A small sound classifier, trained from scratch: batches of 512.
Rows from block 5 of a small sound classifier, named by matrix and row number. Rows with one number within an expert belong to one neuron, the router's apart. Each number is 128 + 32 x the weight over its row's rms, rounded and kept within 0 to 255. All counts start at 0. Numbers have three digits each. After the name is the row's rms in percent of the matrix's.
Before each expert's rows are labels from the 100 clips, of 14848, where the router gives the expert most weight on average: "strongest on" is what is common among them. Only what is clearly more common there than usual is listed. The data: short read English sentences (LibriTTS-R).
# router: router (model.blocks.5.mlp.router.weight, 8x160), inputs 0-159
# up: expert up (model.blocks.5.mlp.up, 8x320x160), inputs 0-159
# down: expert down (model.blocks.5.mlp.down, 8x160x320, transposed), outputs 0-159

# expert 4
strongest on: voice: female
router.4 092:205119139129189101076114128114152133127141164138181138116066104135111161083118136169127119099145149199059157128123080166148129131156132124148137057148042144065101147072098148159117181097035158038079132146141141134124105112106091138162101104159138117082092076177132125133124098093160124113118133110123109147146126105097107128132171162143136115172135114130140146139157155124096190183138082166031118091109148096148109175120129175153161121122135164125126127101168125141130081129161167
up.0 092:080087093116128132147168083191165080108132123109067161102137170166124167161095093177155095174121146158155124115148167135137122125120107159121083116126165118143108136131119129097097123128121157110108072137159157117117147103127116075091129172135161146172151157110061164158105137082098115126130147110161124139080129130167124134146200099057093068092131101101127185106128146102125147115153037090129093163103078115189136107141203157092103175086146074166179153180118077152115114114074192
down.0 091:140115136090097095135100137044134149108173098112101171135082028182191114127135101122163119112111138127127100114125108097203070133109049057140151141126126105093107107201166119110121130091125128092071109123169115124065137117097118115143093127127133189160174193131138126132112090146153034170146208125114086143152166099096144138090077081099159156128096113139130086185118131162161153176100115132152109136140097137139096129099126139125108083153178118123121146087128116139159140155162122

# expert 0
strongest on: voice: female
router.0 103:129148113104127080177114089112127119150117171107167176124045104142095157093098158096116143136138126125066149096165079125074116077122196116153125124150030117109129097100135151128045107125076154092124128182097141135093116118079072135167112121135108082145127095223089119123041087167142126138138173137169109137103083070101095109110140133103125130156115143180126092130078150124101124150150093133107153081099135093199117191114117179122171126132105170126126115134096119113107116175149122
up.0 091:128097136114194169113178132118135160110129100147122211146124051138174115078138140089131097189043123123197162190160170142111154117127085174054109165092077099162131062067127137110123130123151072131147102156129114148151158121133120103109150102118104112164151099142117145141145139170128148138121127144157162124032195176090114106174156144119116130122101115157138099148126082170147128124089105130160115160175135126115132118150108132132054145145161096172114121119106185133146058115163187
down.0 090:096121126089131169144118104091084108124095137103084200102162152114148088080161097172163099135149171062072137132093116154146131152178154103137169158144151191082156116138160136097101137063148093153135163123128151137076157148140130149071134183090112134167144181136119165102170135115123110130168110162096112094124066183130087141145071143167120177154118093127077091129162123144133140134041136138153126120167144153117151129080074095106073161142195211158083144166136164091135110099113156

# expert 1
strongest on: voice: male
router.1 094:158132117109156128119088110138120141139111146132123101138106120074078145102128130134125127086175132184067103083149131104096148092084119119176129106121080090135108121095142164202075165196077155106066134153131131161112094119095089136149095141157105150099105097139077127164102070162113128134132109038159113184163117081158100102067141170115106116113165155104149102135137162060108156115167087127105230052098147122175126197100109105152112159167106154154101117120110119170128117147160182
up.0 098:099090156127067150101160113096128081100177150177092131112152178151136098199128119161178095129119148148186118103107105121181126121143043131120114156074137119127120133101155069113084137122087093136072105169137192164167095152103202129124146155083112122134178112137094149158108176112119186124097082126140127085122194126103124148124078115075168185081127101143056146139065143126100123121134133106134126138161145154122147096176141137178143229135156148103139158147152167115130075120148130
down.0 090:150147197116188149134049093130146146079156136127170102115111141129149071140132132087120097160171188147099130123110090230145104120137084112112111196198157093140149148084160136132150132127146129083177146136117079095120091165110122106148117143168162132107135124175109132124106142163187133123121113139152170160089150158117101100146127181165057109128062124135153132138096115151102112112088178136201093128119077165088141105091159130139101137151141082104040135176145115095157160195143100

# expert 6
strongest on: voice: male
router.6 094:209120129116137104174044087112143156132106123146121047153086088138056162119115161086133155076160129116104090123165099087116152099124176117149146117130063133121082151088117146185094113169097140111077140161140135145126120117131108132134121115132150185141133087187153123181074114113159114144085138061116111163162116087096107120082112117131108097174138125159162086145097147078123055148133087120113146067102153064190107231090138076167148113106120137114124115126153120133122164123148140
up.0 104:115118142112147191174151118124123095109148115142103155144177110125153095107140080078090098159076119114194077118141133119123124128146083148088164138065169109176118167112067184166131136099137069143116097118153128142161157119147150143109124102116117098167218084178122160137129180157072145121115127144123159103084213136113179106181115134128085124113144045093126127116080139159134142085120136143131125226104081119131191114160134108183101130101109115167131134174139143163140062121101077
down.0 118:121177076132143136154089195111152145075062113128105110114146165066084126069105133113147128122169119144054207128087108108116159116086146145150128130076088145139117135138146120089136156092141080128142136102093156122155075152166122165086127106126099166118054169129169114119094124081173133148148152186128121139172117138166113171131159145164095139182131174125121145181150106086112091156124098086153170172176166111168116128143141143103201122143112155098186137172130128160097227171149147